Weights of a small contrastive audio-text model.
Model: encoder depths [2, 5, 5], text encoder activation gelu_tanh.
Training: ademamix at rate 0.00105, batches of 256.
Data: trained on synthesized solo parts of chorales (CocoChorales), 39062 training examples, 59.0 epochs.
Rows from block 3 of the text encoder, named by matrix and row number. Rows with one number belong to one attention dimension. Each number is 128 + 32 x the weight over its row's rms, rounded and kept within 0 to 255. All counts start at 0. Numbers have three digits each. After the name is the row's rms in percent of the matrix's.
# q: attention query (text_encoder.blocks.3.attn.q.weight, 128x128), inputs 64-127
# k: attention key (text_encoder.blocks.3.attn.k.weight, 128x128), inputs 64-127
q.17 101:120124137087102082088073130056123112141102175166100093125063097147070085075101078136104126108110099116118096127107148187166039129165153059115113065183100131120118094157146162140131138143139174
q.18 087:139069107101156058073119137103113132156103116163172123094085142113088090125071104176102166082102133132137130101143192188136080123118150098154158061150133139158114100106113155150089119186160135
q.19 069:189117110113074108176193168153113131134125141146104152068160124083157143091157150081127099181152103139130193135165147113093130120117204132074172164169152139185166142189062113107133136111160146
q.20 078:159107137119163123145157092158112125083146105090143162134149112068168149156134127206172147175132125174174107089142130051102175154075080163163105120037111167127137140142123132198078136140111162
q.21 081:086125087092095122128106132097131155102114151150174109107156084161063110075133120138161130122125095088122162121161078118177152144119071079162129065146127138100133141162164121167150123104087161
q.22 075:112158139148113161123141079121145167070149125136120136119170083098076117081137122139188163151171155166177136098113083099158168130133069093185143104077130104102096144146150117179121153097076168
q.23 094:111135075083111171146131115136159131158113126160146111115174143198075129126125148111142158105158106087068208160167093091157165154125117145119142080179121135113163131152132102102166091127136121
q.24 087:185077124160086045144144167138110131162119109115103123120111180115196132126087142107113087147028111151117184159118163164092125090150190138081122157168135124162132135094098171096108146155128127
q.25 088:146129145150110120122099122103110107159114159169075121132105140163116108116084110079070132121109127165095107162078178211110077067191177106090119151171156141157112097109130147098114176150120125
q.26 083:118117118151108183147143081157141146136104089110178119173197153162166184130146158128131171104136172111141202166131088109135194108097101158179121166099147108130123177080131047113097101111085116
q.27 068:132135172136161103141212118182145169092151147108137148101175081111179114115159147138135112168159153145091211068185150094094175181094118179123159125100136108086150131165140176155111147128137148
q.28 088:127126190109163122129158082123119140071175177113126164108116075063114123116152107183152159168180146153148043071123123072121113146086091139141128104046104142100142120196153157219095143097145179
q.29 064:136131090191131154096186145163134198121149094120171110151172140119158131150164161126157105134109123106134189092183071111096221173066099138129108185093166085123105190093097094118139094101113129
q.30 080:130108175078128071159122143098102100095124131134147110120100085031139127100153104174126144170103123156172081088106146144126120133108087079153132148047089126157136121128116129178097109138161137
q.31 103:088163116092122129101065130051154116117150176162090097106078083169030089079125090094080138129147102128129083125100147174168074148177123059121105082173106129079104092145158152113165135099128155
q.32 132:055131095121208158076093097137181151120150114082133100188088152124095130205184141158146168069126142112119070097137130118172176205097099126141064113061125161099091159106146142147182104101156136
q.33 110:168091168092119069044074172082081053142190109156150133140105110123107138102114070169148132126140101063138089177131109125090091068078115138086154036154113131144135127159155136109104095113140126
q.34 074:172079139104120139108166136128120136146090076137084165141164133102127140201120117081096153131084121069068126177146155143087139098163134160109157137120131145132140086123108106108142160190106109
q.35 105:066164125134132186152128091131171162101124164116149115129107130139111100092151126142126119105158153206127153091116122119171125154146142124151108149110140131097110161147162141175127131085120161
q.36 134:125144115123208144067127124178151121105150095087178093146094123125142135192171104179158112112128132100154100099167128134139183194115134127180069121072082098102095131087142145148135100138148114
q.37 086:140175145165142131183167112185164141100153132113122142117138131077173156155140150127171086146132168191136124089121178094108206158171137164147088169065152119126097125102089156143140150125126137
q.38 117:093172123117128133159143102105183171120122174169099097102111100152091081092127145106104084125146130186119178071131169154198148170173159112123093124141130122077104117131116174126152129103155162
q.39 094:102119118143106164128139113157128170140101091137164150147179143178118129126105166118145157095152146138108215168142103109163169092098135175163149123151195145102127183116147069130104115092088139
q.40 116:134086073105138137138132161190107122155075077100186137147199154184144171173125152119178147108120126076080202169175121082138198144105102166133161108145141140125165150097130075112117103130112087
q.41 067:090130100088205149060075101112148125120161103135148139153084126129072110152152100164148194078144109068117074113142162103125161177090068160150130069091106149064125095108171163128154125146156102
q.42 071:123194126138171166152198130182162156117187097123107135151134146131162136166182183072147110145117145116121173116169145097103205167132154205092110173100151113107105151106124140076183111085173145
q.43 087:146111131128091151178141122147086101102158100110150136165161135079142197132135150116196127136111143124201097187106079112110173086097121091125119171082139129171116188135094059134126135098084123
q.44 086:116117103147130173124094102157097117129089081085153113182183173147160198166097142090156133081135145118142129201111110109155153081117102194188124132106169116127110158097129061152092144138078106
q.45 084:093142126126136135090091083075151166132114156112142107157108132175121066098119089164063132080124168131107081089082131201171067129176112116158066113128136078065090100063189189162087109143105158
q.46 124:114164169127126100131139105087167131123164193157072109092053093111127045071161081142073089164129136156118100068101148186127056143166161093116092131116080110127094099135139188108144134134142162
q.47 097:144145141089095099154108143071120125139130211143081112109129088116111070065134088122079075188127100139102114080112141157149086150150163090072115106173096152105129053181126188118147162106149174
q.48 071:086177116149164225114096109165145134148123084096128125173130157147143155211168118126161124139103156099136077137090119125119107114102091143170128214055138115141112151087190105154140129122090085
q.49 082:141094135060120117113101079049059116172064167125152102117163101111109116106081087165112162110097102129111125148090128137152078094119099148158164118155092144142147079158136108157071102127095118
q.50 085:152072137078114054133110122071077118141091162152165130092131072077084110113101082150151155135152099129148124120138112128119089112109125075151176085149107154154142124184099116162089113157101125
q.51 098:093172148121105220132096091161121101168092125108090116168156177194170162165133111082102129133153130128068134157082101122126095100153150169100149164138120137082122124144177104118150154101072112
q.52 090:105143168171116172130135055133150148127117115093126109189123133116178108123121089166071114145114168178109081103057136173136075111144132128197095192092091108096098125087217165183109140150075141
q.53 066:126129090080134196112061195156126093173113136085107133164137182197119158175135131097073095128107105101053128183137122125115088133152143181084136145174148169101127091126138122073174156108134101
q.54 091:131110163176098141159157173177107105165098102132076132143087169137194157169140142067092089169109129140103140145127152158065117076142187125090146211152123136169135149113096105087128152129145083
q.55 095:158092133121113041112067159064123101146133141159123105115097109129098107080085103122102106099085100140137095148091175213130065104163154084118116093185135157132118081111140166105117163161144152
q.56 089:133099160146130169120195087143082133137116096091156129142159166119192173162155191149182163130111157076145152180160107071094165097061099157163154163091113094172132169128111049171101093140097115
q.57 081:147133134182103103162182146176149117112176087124132145148103150118184137137138158099130084145095152132177134122137147154094154114120200114112101210114143084197106169081079104082153129133145120
q.58 132:083179119167128145140186090150185176097159134142145126127102104130108085096155155143136157118169190163173172072153105137162172173101119099136083145078148105125091189108120135168142092097127154
q.59 063:061157171158141202088126092117111143113081123103179144168118135127168105159154080150110103142142190104113091080124054126113076117116129118191152141088110102113107105145133129204088120142066132
q.60 116:158065139123130091105104133125050080143100091095146148121126138080160137165077110134140129105100072080140078175122134113099068079129114146120164096144115142157129112158104116143094172162084091
q.61 084:106191186152164151147150071135160134077183154125082142110070106086164112120180123135096120134163178196146067051098131146106095141129132134159080208035143108108100109127134172151139142125115161
q.62 088:124101086056141116106063170108101105129082128140162141100152101147059128138093101145142156117181063080106130127152116070164093142133087098135164048170112126112179105166126138132142134131136127
q.63 086:129109121091159130108066157105132113160107159139073128135095134159112113109098107105080113140124088131059096118068185162125059143176158159091127092174114186087130040127178220090144167144184141
q.64 147:148126146114086152200120171143112115139104125165067165117144117152125145115097151082099142182154114148126164148090143125073094084132150106054188167156144172156142149193108112124144145112129139
q.65 106:076144119145100125179087145144142141099105124070087196156122148076145169119135107104098134154199138176162123101111154114132093166128165084079159125115150159192106147175071119138123162094106189
q.66 096:122134080152089158173095165142097120082083111089133185123168153146179161105106138086130134139165118154139144163094108106118075079112116130083185183143170173191170138175093095125122164088067124
q.67 091:133155194150120155177204093136083115125100065134184104116114099096137133093138149160107137126152153153148140137159159112091147078129141132156152176085113109191156119104079075121112087176154084
q.68 115:142102130125052131205152161144119122143098129138084173106140131092140151090130133061120128150127082149109137159082139095101098080134145108067186138178164131183163114143103109090116162110107133
q.69 092:151102155115173131060156134137094104129153064149152091135131118149130147194122128173176123120110130085144131162201079134103181119126069137163123126097114102107116117114126086127128085152168064
q.70 077:171108125125100099171093140114132123129102186104109183081159098111144156097099111093123111122103092183105081146088153112121128113157141135106151084170131140147197062144113145059096180105110171
q.71 085:107101144118123145120120139178086141121085090123120083187132191133173138196058115171111089130091172101125143102132155197111071158158171116162111164133114137122092135125101135160108108164106088
q.72 145:129186145152120127153131094082161165106109184143123119113118121158117077046115141126047146155174135188114159104105116142139085093132145135131124143172125086121165086129126166143092131130159174
q.73 079:098167072141148176137109119091164107113171172129091147078086062126067119083169144068148108079146087123127128099138104100147136122104122143067136133114142160113101150149125140063201164114134183
q.74 120:143185142135124137152141095078177171123143206174097139080117076152081065050138153106101122157143109181141142104098104120137088117130109098095116131161123084104170103132152156124136138108163164
q.75 071:160119105076138110117133115129105121135140144120125157129186113122120175161155168162197182124116085096096116126180105107149205162111093170116100062171110120105156104142142088121146139067176121
q.76 095:103074137091156133119105132181098072126147072082156143169136168082141214203141105147150155095128138099117079138094162095106183148113116136131115074089177171138109145090157095125140132111129096
q.77 189:102076114116167140086080137183095070135137051081148140177136173108149174216142095130159130108125104079117066156088132097095149146124099152141144111089142158141106163106164117136136107121118081
q.78 086:136115167133061079187135120069131182140106187133131126148158155128152057069095139193103163186136130165122176091162126135122082110172135120133127128182084118105145108140104162173106112149140179
q.79 100:153177157135076138183202107103157169085119132174119135080127098141127082074146165112117141161150165156184224115156082147148142092105159063113150193116139088150141162141095125150118127120122137
q.80 098:119094076126144116128107173131130098111152095088145120137105105110119172119166140114185098073088086078133110140164121129143160138086129148091137169085158161153064169153094095072174157107123134
q.81 101:134160163101087140173148117081154167121119193162095137112137121144108068061119150153119145186134144157146180086168123160148088128144144063116103158175098118096166097157110142172145149137158181
q.82 072:142181181127103189137179108180122177124101119189132108078115102173128088091123135097061126138165164148186195114083118186142133103137137088154125152154134089113161123081116127111107100134130093
q.83 094:119124059102188144088098130132130072136151107093136126109113107121066171172167103095143103057125089092112067157097123130166146130137127162085113098081179149136090135108152122054184165107110126
q.84 079:138089133113104129126139164194108150100090065136138088142130165164189149203057114091131102113081153098168183143103137169140121116135179057189148140107138154127100153119099117156103132124064084
q.85 082:156163108124124151132162133146142144101156109168125129045090060156073124103144152022144100088151118129191171152127105129146176117109122120117124143126169129158117153105114127077157153119146103
q.86 086:124153179169080108171181083139129139135125157097111176141137182088142097071115163177138151209154168146129124084187145063081127135145138133121134123156076072143151129130104139192104137131161186
q.87 102:104121167135126163111117130214089098134108059100142125171135185106168180220125077132140109154150149092153067144073133121094139134108117100172161138080120127155118156104138115158112101129099057
q.88 092:124144142114164185112108129182108066135149048136153105132101096122107173185162110098125102081145131113137068155061129131134177112146100133128141134088167126159116136075149077100156106113131051
q.89 072:116155130150120116180167122088131132124111158128106129119125125132151091049129153152040125139188154188100188125138149105148099110145167150114130133146161090166153115114126152131116112127151197
q.90 077:076104109165159091103094131102127113132110133052112155203111179114116124133152148148157145129123094089078079160173099053096100157124098206115141152133118161156081157165177132133167139140101193
q.91 087:127097079068193129096078164114131091158149121111106116129108120119114201170190097123156127088082091056100066173134126115117173138107081176098098084091128136116111131135163110061185124119142102
q.92 110:137152142132096135152151116092153189113122171185090137105118132165151068085088147117078134176129156159156182094113112176139065126147180078150132145160104117099134119151118163168113161134108167
q.93 089:120170171146070131186178131111170160101114137131115139131116117125152079064126130129126115175133162150166165094165149119130081119130170037122143183112103111153110149176092132157123148128101183
q.94 075:168162160074120149153167097113128133146161174185139126081133087162089135099148127113121115159151165174154123129131098134143160138098136110102123127150110108090196061128128152098126129060198100
q.95 072:145120124097147183105087135178108128119099104151137092125155154195135182207092096097092122110133158120126091130057125211143092124127103102161134131123145147113162110101132134148089086108107031
q.96 115:091113113147081121191098166192133119096100125045149162153155197089185180125139105086134096129150156138109134132085096085125109148106158145103156155117176153188128142148094109119122137064070155
q.97 093:114082098098140159139113116176145124115123102103198082164101139119148149162141097169143141050138200156136171127132111201181145137110131135164082150071183167147080176066133091174120096101125097
q.98 118:064172121136142129114123104133177149073177171108124105115086131114115121135164114132108098112151162152131106068119125148166142191156171130139091076114130105093081118124126191116143104087144168
q.99 099:161162183127139106098147101084137070154191184147125147114065088120068113074160109164136137129152104124108073121160106070060113104119107204074145107123112106118151082141181154090149122120205142
q.100 104:040160114118142156146094102124186138085146159089135128155076126122138097117190098147100133109184158180133133082073113117181128172139140105109105134096136143121119141122154153182146111094152171
q.101 175:163090161122089095118158160148067086178122116144111139101174140087159162130119128108169109182088075057107101159164142076055124110124133161089194103163098117150169116150124096079105135138113108
q.102 204:104178109145121151161120099102184181093117193129108133110112113169107083078133139110065153123175141189121170098094112145180092128137132100120107132153145119112147106123129169155138131099144169
q.103 108:158070126125128070114131132146091095159125131101145143153156147085132175160131138141203109095077071089105080133183160088105150147157133189119116091116092153117114106125131118106136161141124129
q.104 091:129167161139134123124141109064151169143120200161103112098125114187103063069112153155058142147152145161120172114152106166138085136133109122131111149185088101083146101125137166147123126155154141
q.105 102:097087156132160098085103129147097099154115107072136117175141213090176156182127083195131132139147133098084069149137130094070124152104105168129147098105088153139147133116165128149121091140129122
q.106 104:101170138146097182163186139144148158097123098160136120107104097156112074077138147096094104147161174157174215113130100154141117106113153077167126180115126124159094157124080118147148093142101123
q.107 089:101137150151123195144151144202115124145094036138125109149114144144181122180128131091106074123100157087175131124062124140092114118107148063171160205102138126164117179086127112138143098126075052
q.108 101:098112167172113164135120128162110133132093075112129105156129160147218104178123108131057115164136181132140158139078131159124070108108145089188159180125110115145102165093125120176097079164077098
q.109 188:152166149157080101166172100064169176117124201157105128097137114131117076032117152146095130158140132192123190097168131141144108110138157121109123127174116093121157091148105143137095155130151191
q.110 067:123111133131108157123142139089144162152099102158133068129106120188154097146072120105039095135088152111183152125083107226135052113139178058158105185147109127110118131121103135154076107135067083
q.111 083:165123192148072131140167144190103162126087097172131114154131141161195099150051134114114104159109171137199162106096144181121083134172190067169120147170106100106142118118122173179088122154114082
q.112 063:118130174136144111099132170155153095102157062118113182124088115098153153136141144097214104124106090048138099123143140088106124130098140102121168123093103129116081160157184128173160191135124173
q.113 089:094109123146110140119121166170118137097081032098135142169087149090167134166128128095145088091120161120175142135104151153143115111110167086149165185079157162186060195122090123128124157132039112
k.17 077:143126209117130146108157132144083122132136142085138146190179108147140119136151157198147138167171097128142152093178073078100108145075126139146151125116078120126165139131130104171085107095194149
k.18 063:147160169096091146147136102133074103103134138104121119140140096076125134106123114160165117189165133127207104103157120109133122130075114141121174111090045062145147150169076114125099179110142161
k.19 083:141174110121171159081105135100087122185106114126139110162182168170139130140115112202119113142149081121088075153117125124095165111157101105124182089209123110105197077084100110133155082155142107
k.20 082:082135115134113108121100123064149117149153092127104075076080105050129127099166093133115125145109141117175090120097211169122120099162127103123087121125096078124066077112149166082119122135086098
k.21 081:197129142149114089117144122155125110157144196123101151123100097109156119123118125112132088104116101132065077128157142112138134138175174193091127078143130114062128086140111115057165211136152178
k.22 064:122169127159149103120123124117165126115159175091146147080069140112150151085197123135168074059129123146119063141127130145126132155182195136114065126129127096095089042153104169070146185123113176
k.23 095:144165146170129106152167108185112113170113160139075138136112130071158137120091137095129097108160129145076124085173192117117115187171182193085126107121110118100114110129073145062132191124134179
k.24 090:130110093094155180125125163092088147124112104147139105122182151156098112158127139175115177140127095106166126155139090081110142119092054080159187126150127132135165175141153108184140078164124076
k.25 118:090148124126172178139124139145113135069107123080161169158163138155140148138149137178166171142162126130164144148178043081135120142068105122180137170096136179168118159166126077224120115112097152
k.26 076:139069106155117072127140144154128112129129107142090135036099105076094149140075121027158107073057132094157142150092149150161146123149168145136130130111147154112055143162113154080159190147065126
k.27 082:072190094102106163157106132133203113097132153085149126141069151127154128165220081169109124118146161133150115079139146138120163163146165086140114081144106094161153114050136080105093114118152162
k.28 115:073208140116114140101103118103156102096167129106132105161063135092151109107203071178104104146145149143152063098097134160126102118148141124126062139105113052148111071066159133110096123094119161
k.29 055:164075128158060045128139121107141157110096139164146092041106118082142112120107207068142153073054146119106170137177134176120190149170133097099125117121145119142120134057133110061138125118164099
k.30 063:100157144122115153089063106051113124151182095138161086134114124154099134093163084180111114184108126110121108187082094135100094068098087108114118124153141108095153125107170164121138061135138079
k.31 085:117148166139177128121155116162157123128124175095124174193134127131167111124158148184135119116166143136079128092177093078127120183122144160118107129136152151096148126111124112164138127092194155
k.32 125:164098163109100158145142206173070044158138100118160169155199139117172140109111085199140108180184098136168142157111108088067121108121119130102173125154143136157151147113121101172086109127098127
k.33 134:093153082144179130132062130115179169073083116056125120170118166155122144146134148108144170107101135172121133121116084138168109161108088126150096190106144173145080149128145109196163139139122143
k.34 147:092137120176158076095128106143185149088168126075134112169090145109156145167160164149169128100110174089127115104131101104143151192087122156130074123063139129108082160092186124162128109107155124
k.35 132:154149166084092195123124131090046094163089125153123126111175117129099110108116095115091132184127078166163111207086129163090128067143125080144178153171100094155175084152128105141112137165087116
k.36 154:066134085134150101097083144141190122068168103073159130147095184132150131162174112138168115080119147059105081109107088106131114220114121168096084136090162145115104130098146144120167098080130132
k.37 099:061126079138174094062084129155174139090162094079163161114097171139134125176170087119169083059098127060111106140098114095145164181119143145143114109129149153121104156103168153142149102129112142
k.38 129:088146101140176074084079139162146118073147098056152132159104175128160165180177099166180093091134119077106074101125089099119123214092126166104095130086140143123132104105138115121141119098138121
k.39 081:128160153102090091141124118138101092146139116133118147083065075069126154093103077086126035123106111142110082090146153149131133117148191178105136144099122123099027086189085144057146217153081128
k.40 117:189087128136086123169155126147093097202100131184064114094132088087108127126067140060131108141106097133088120114112209150111135094180138142099159117132104133109085133170101128076159174136096105
k.41 065:158116145136087099194134083137157131167122179165099080127120150071115106080135165101112134125105185173131172096116182191138142147172115133134093145100082133152124136097119132116110120098185132
k.42 081:064131075142150129155130129128234174108136154125140124134112211135129132143168177130119153077120156134069142064135130143153142179153110118143074078137170128158124152048170143121135071105161157
k.43 117:193041124120148117101108137070069134144113108165133137080157105143075124132051123103127150144106108100103119178087144132139097063150091151127176124162144159097137108201138144125169140163087095
k.44 106:162059134105109113136120135110076113137125105174093164064163076117086135117070121059126145137139103116150134161099167148161120074151125105118174147120147183130085169188126117108167171154075116
k.45 075:082139149133101089156161158176204173059145135115118122123084128098158123128186117107132108098108151145189167075174113108161144183076195144134101125047122124183085176122142105093091111099150170
k.46 153:075189135139141149115118128141187152077132156074174119176101186155145130130203142196120142118148149144124129121162062116135132169089121129148081125119137091146154119073153113168091081100158148
k.47 087:085184171156150149080103102131129103123175128096141124178121169159150088141204104225117130166166102100093108151135109071101113140115134139106138095152121104102169109092170135138112057118157156
k.48 062:144059119142103103176136135121185175118128123167125135111110145110093147117101146062104124106050156111113168132072149182177122132145165128110116195136166187172095152130151137143152132092073086
k.49 078:130181151113136148071136139145053084145180113125138201111139060126153143132084086129147082143175109115192091158141126133103090039116148129111160161098093098110073137196115118132136152144065160
k.50 090:163186171109132180088123150123041081177136126113155110133147086139146140118114097179130089169158092150158100161143121103065140065142098123119165128165069085103135124153126129109127152154127092
k.51 079:103101100143131138142130135188142124095113128111113187152148180127154120173118116114161135052162118152140147130130125118169097162131177104146154172064188206186121190169131123154124134101069175
k.52 094:060154078119118177128101135145190129041144104070153123124073120124150146130186093139144154100149153133217137107103064142145113152093162105162092153087137133181100162137161091191115113106084163
k.53 067:167075132133131122136177148166068113180119118170086164174151146122100127136062187108109145124136134119113175146146199095135108119141125169111187152160122192156148218167115124120142136136117136
k.54 114:141079078119161178160109133120096153117084102127143122154186205184094132182121148145166211124134138134144169172111092110144126120097074115156167147144175182158178174150120120191135090126109103
k.55 082:138123176084135169114131142091073101122117107140145165162166088166113121133144128181113155174140100103173150153154078048126127086058066089188161140121125144129155169186151093186106074136154109
k.56 082:195074085148119111116110147104067135137101137151125115064161086137107140125033131075132136119126138162161117156079147191143163085153136103149153131166132121112099118165093110089123175167087098
k.57 080:136058087111145123110107145052140176092092107135158112109160155171099128155108174124134191121097135124111168172113086128161108120107091117160135133159161160144171107140163125165137079127123062
k.58 118:086172091173127091122108119161217147084122169087152114140087186129158152127168154128153111074102161147104119064166073149135149216141152160118062121103151110124128087088142127108139149103164167
k.59 065:085129102097103171141060123167196140070185106077167117173123166180129137156212078132142091102146152114166176112111116177134116136103183066121124144119160160150120130117160079143098134089099154
k.60 110:183066147088115141129139141095054117155124094163120127093181079129084117109076127102113145178133093135171121159087152146116108048108087096129188144150102140143136133176125116140122147139097090
k.61 122:048180103159139173130097122140191145063138131085166132153091168133141144128218117164131142112132166152155141092111071137144127170091129110160065164093151100153119114070172117164110080106125146
k.62 085:197129211117108071156175132124079081175128128166105123137136110090142126106079123096112080165136082139086108125148211102096123100158179155076160126138085128130161105158065146089110177137142129
k.63 071:052175154099133188181161130173112110126158113134116151205111160090127114141175122193127150152194123115163167103186116066110113147095121094147163140089098151176145204122142119170088095101152159
k.64 138:144139156129131098117170070077170197105126185132140096096091095134079077087161131154105140109112128168133128063159138150188087140115130095147081123117068086115154107136140174146113134144151149
k.65 087:166114150125132156127128130101078102154081145170128085129171099135095170109022145142108140184116096184099129150172122145131075081157077168150150112150106119121116109107153100164072151175100101
k.66 078:127145073126153154121143118145137163166145160157042103109140104139104140139082174058103131154111137153100124141108117111104202145153111147103148079153176153104151140129137107110175139115129126
k.67 121:090141089159144112111110131112165126107197145132092122149095121141113157131167158097167174101116136109167135143083084118143147127070093128092096147094153149124111183149213130116167120089142166
k.68 083:103168086120156146129097201196148083117125079065101136174153146141164178151087147133123113162142096114105144119172104081086144166083129199084178126123141174132108165140117066116155131109159139
k.69 170:141134147178130108119163029077181199113154187185118127093068094115093070088138151107107146118102175158139129080126144175166121119143141091168053120123123094094110079123148202138145138140150134
k.70 138:111134112084142167132088208175071052154117063080119147183171132123184193153128107135140100160157094086111121166128137079076139142110106170100201141134136155149116183135140052117119127136111128
k.71 128:090124110160104108134112096094185158057163147121105159090066082117096100093164160081122134105109121102162146093131100126161108146081141106131127144094123160135102160185163173141159148084130175
k.72 060:191116160088125082143156125132029110118134131116166119127158133074134138167163083147164130163110122126138065151097173147111146108146171099162134105107090137116167094144098126111129121168147104
k.73 100:123085160182130121135170073135155153163095159212180127118116167130121123125126180139129163122116183181107158119164127164150156123171132136206063112149152103126116090062104154140120079165165078
k.74 083:161139171115130136134137108133050106117117126145194106113148134123145113140122076181139103156131179147117081088152161165128123110177131088146132115129078093101126075121078170154107106151108078
k.75 082:140180114159164101128152199161116097185135097137119148140109099122203095132119100127122084120168087139124137115085153131083132090187138139104091133158105090113120093089098149072144141186134131
k.76 086:121129150108188131096130191161077044165104085113123175170142104132150129167107097155133101138160066149125119192088175087090145107134115144138155136123138164092123131151174144166120165178101156
k.77 122:159127170066156201135124165158050058147084067113169134137202105136154166171109086158163103157178097135108121144093141083107156123135099123160178144112100143108150120153126098164108125127124063
k.78 087:103163068166082106114079136077170149074190152091095108109085134104145117109160107090130079126118140095190104074091087134126107142117182089104103092109109092140131117165161144097103149058097190
k.79 080:129084067164151069123107075102179177125100187131104089121114186136090147117136166123131162085082110162075098133165113180147138157131137129146058082140156111123129112097137139112144137109139131
k.80 100:119124159181148174126169115170134114196110147179134131139163173167127131139108165121112155116153155162100179147148137116129150134144106185156136115177178112104140162028175110112125078153189081
k.81 073:134092057178106035134132065053171205095154194135121127091097169093106073143179136143140133087097149116145084106092121167162103126123127062137080090134128081140132124148115157115126100123108145
k.82 089:140082121126178120107118121070121186125109106115099173115119098122102122140097173108101172109089110129115095143153126133166133122114119121163114160124154149111103100183164137146171174172105123
k.83 107:149099243154147162145200113172097109198116121181162187168130094129142127139091153156121148172118140158096165147151174082120161097145119169175146158147140128115113147091138150148105112194172073
k.84 087:126125076083188144124087149087114102136133097122110067124136086154104145145143161110134160135130073073155140149123105108132140128073086091105124145119136167128137159151143075140185114112140131
k.85 108:147081171159171130123159106111112143180090115186152148135125154143121147138092182151128173121109144175079144153187141144143147117152075174180106127146181128137125095053151135132146077191155077
k.86 081:157127041079109095118083135123151166073127151086153086093143178116121127153178077114130092079132171112146094122077100180144132143126169049117137081141133136152157103158115145132104131098094169
k.87 078:136080107048145165105081153133053110127102069053108165163185124136099160157128099110126111114110046089126117148106144101143106129092117141105173139122136195157145154209117096168183162102080148
k.88 092:147089195111192152096173114139069104177077087121122226144143077120132143161079151129109130157109091133087113144129177075106125092127074166179176156089132178108095113154140150175172146182105095
k.89 069:138125125177060067161130092137192186057142164135122148110078180103127103130142142108161140080098192127145114134150120168138122146132208134128092092094162132151140117143131172106105156091149181
k.90 102:157124147112058170153143134159112103105123130170188071111159160165119132121149092114130104137175173178127154156094116146119141131136161079128148119141119089119203110082118122118062068061168048
k.91 080:145141187128125193119158150169103123207104123146169152157147133151127115118089136136107096142132152147135190130164156115120126082139121167104162135170128138153130143074093109129119091174142100
k.92 077:135114085104122093097094105067118179080148171131167044098113138147092086107184140126153145129121140096153083105111073179163146156085114018130075109131109079163157110131132108150135115093129134
k.93 095:083088070139102121126125076090163199123146169142129053156122203131077149125156169133114178068046156127113136149155114159175157145107134126138109096147173139181144129083134121120120092082101138
k.94 078:112135113164196065111121145123139170149113144116105162171081151080149086145086118163128129105123127111125108092145161123128090136187136141138112122123133137138100129135141161129144139230085192
k.95 087:141130155111152128114142138122085090108137074107126202115138038123138137152129129120139108167156091075160086121120143087124131114104105113096151210099107158106098142224164130147176156161131106
k.96 135:168121142105105147089120133072069122153093142168141097098141048143072123081057098112073113149129094140158111159112122161146059034156122091122158106170101109124135105187128124122106154166062095
k.97 113:139164146116107175089117164157109090122187117090102148133179142142166126105133113133105059171155124078134139161133074080051140095077157144062177072167145118108152121146090112104124109074132175
k.98 151:144106088077110161132065191178107070128104074046149139179178160161132187155120099146131104133152103108103144166134089098105109129080116169077169152134161178188134133141091066124131130082122118
k.99 091:158112096110041091144112106137162165140100180144109052114155191133095132152131137100124139104077152130120131131107125183159130159151168046138119088139154133220167115099101107121081098078129118
k.100 159:128084112093135179140080178165070074161102056077159134173185191142168177182121095148146099119128085080100121178099129098083137119118116160109171133157159147157139153124111082102127105134095083
k.101 105:116166115135131093149167122133227192094111184129057142126097116130120095101108162104091141131120155181110194065163127155184121156142154145127102097129148152123115145105125158109124174123144183
k.102 110:160104165113138126128138141122021069165134070137185128126141135102165170167153088156153106158127124098135070192118147127077139090151107127145136118151104096127137113127103097117124103168126076
k.103 075:082175083165101099134143138125163113101179114110103123106101129129148110127179124076133132150174107070164168132089146092117091151112128118094180129111124130154122183125185124120084095083137216
k.104 089:153140147148108053150141074091187187092147178155142115063065115092106073060152130111127107111111182161150105073128105172158110121141175075140079124114102092129144073141107203136113160105142153
k.105 077:118146125068082180153103148207139082065123116098127139110145137140135110131126087084123083126160154145175154107105125118135091152128174107102178125083106137150169151167136137121096183065089167
k.106 122:149084098168121099107119083078186214108104181142138120103093142149100102107118177095112178091084164152101132127133084197197137147120132116155071122134150144125127092127139161115162145115117111
k.107 108:141082108073169192102088133087074138127097096099170078103178110155050155160136143118100152117125102137103125138120086125135140125081091086138135159135170170129144137179116098155182109102106067
k.108 123:139113093070095143125085127116114121104118127079131115116163108143101156140134110089131127106115099105148115120117088134146126157082137083096141155102129171137144132223124105153152155040105125
k.109 083:123169084180095043125133095096209179097175186137088119083048164105124112097164123091098127136111157138158123099137129158138110142156173117112097087117126103148124097115112178077094126111127206
k.110 085:089129143113102129116126124083146153076149174104102132083088051126102091096159185105120120128102131065137106115150092107147129158074121079111115157112122140132091158190124112123181122079101138
k.111 107:101106059088154110114087140059137141085143119089087110104128107125093126149167126121135145148115094055142123114120115131133125166077114087111113138123145169141115151205110102143156115113121166
k.112 095:145087114076153155131112132119089111156092115139169052169173182145094161191130113202154169111135131154116147131129144143142154133132098126134133101149145128157156123067102086163085081109133076
k.113 086:111088120114114167126119092110168140127125131138131084114145167168076176137139183113122168130090134156118149163122085125167145151056098151125128152130170169135133145115167104132138113045164097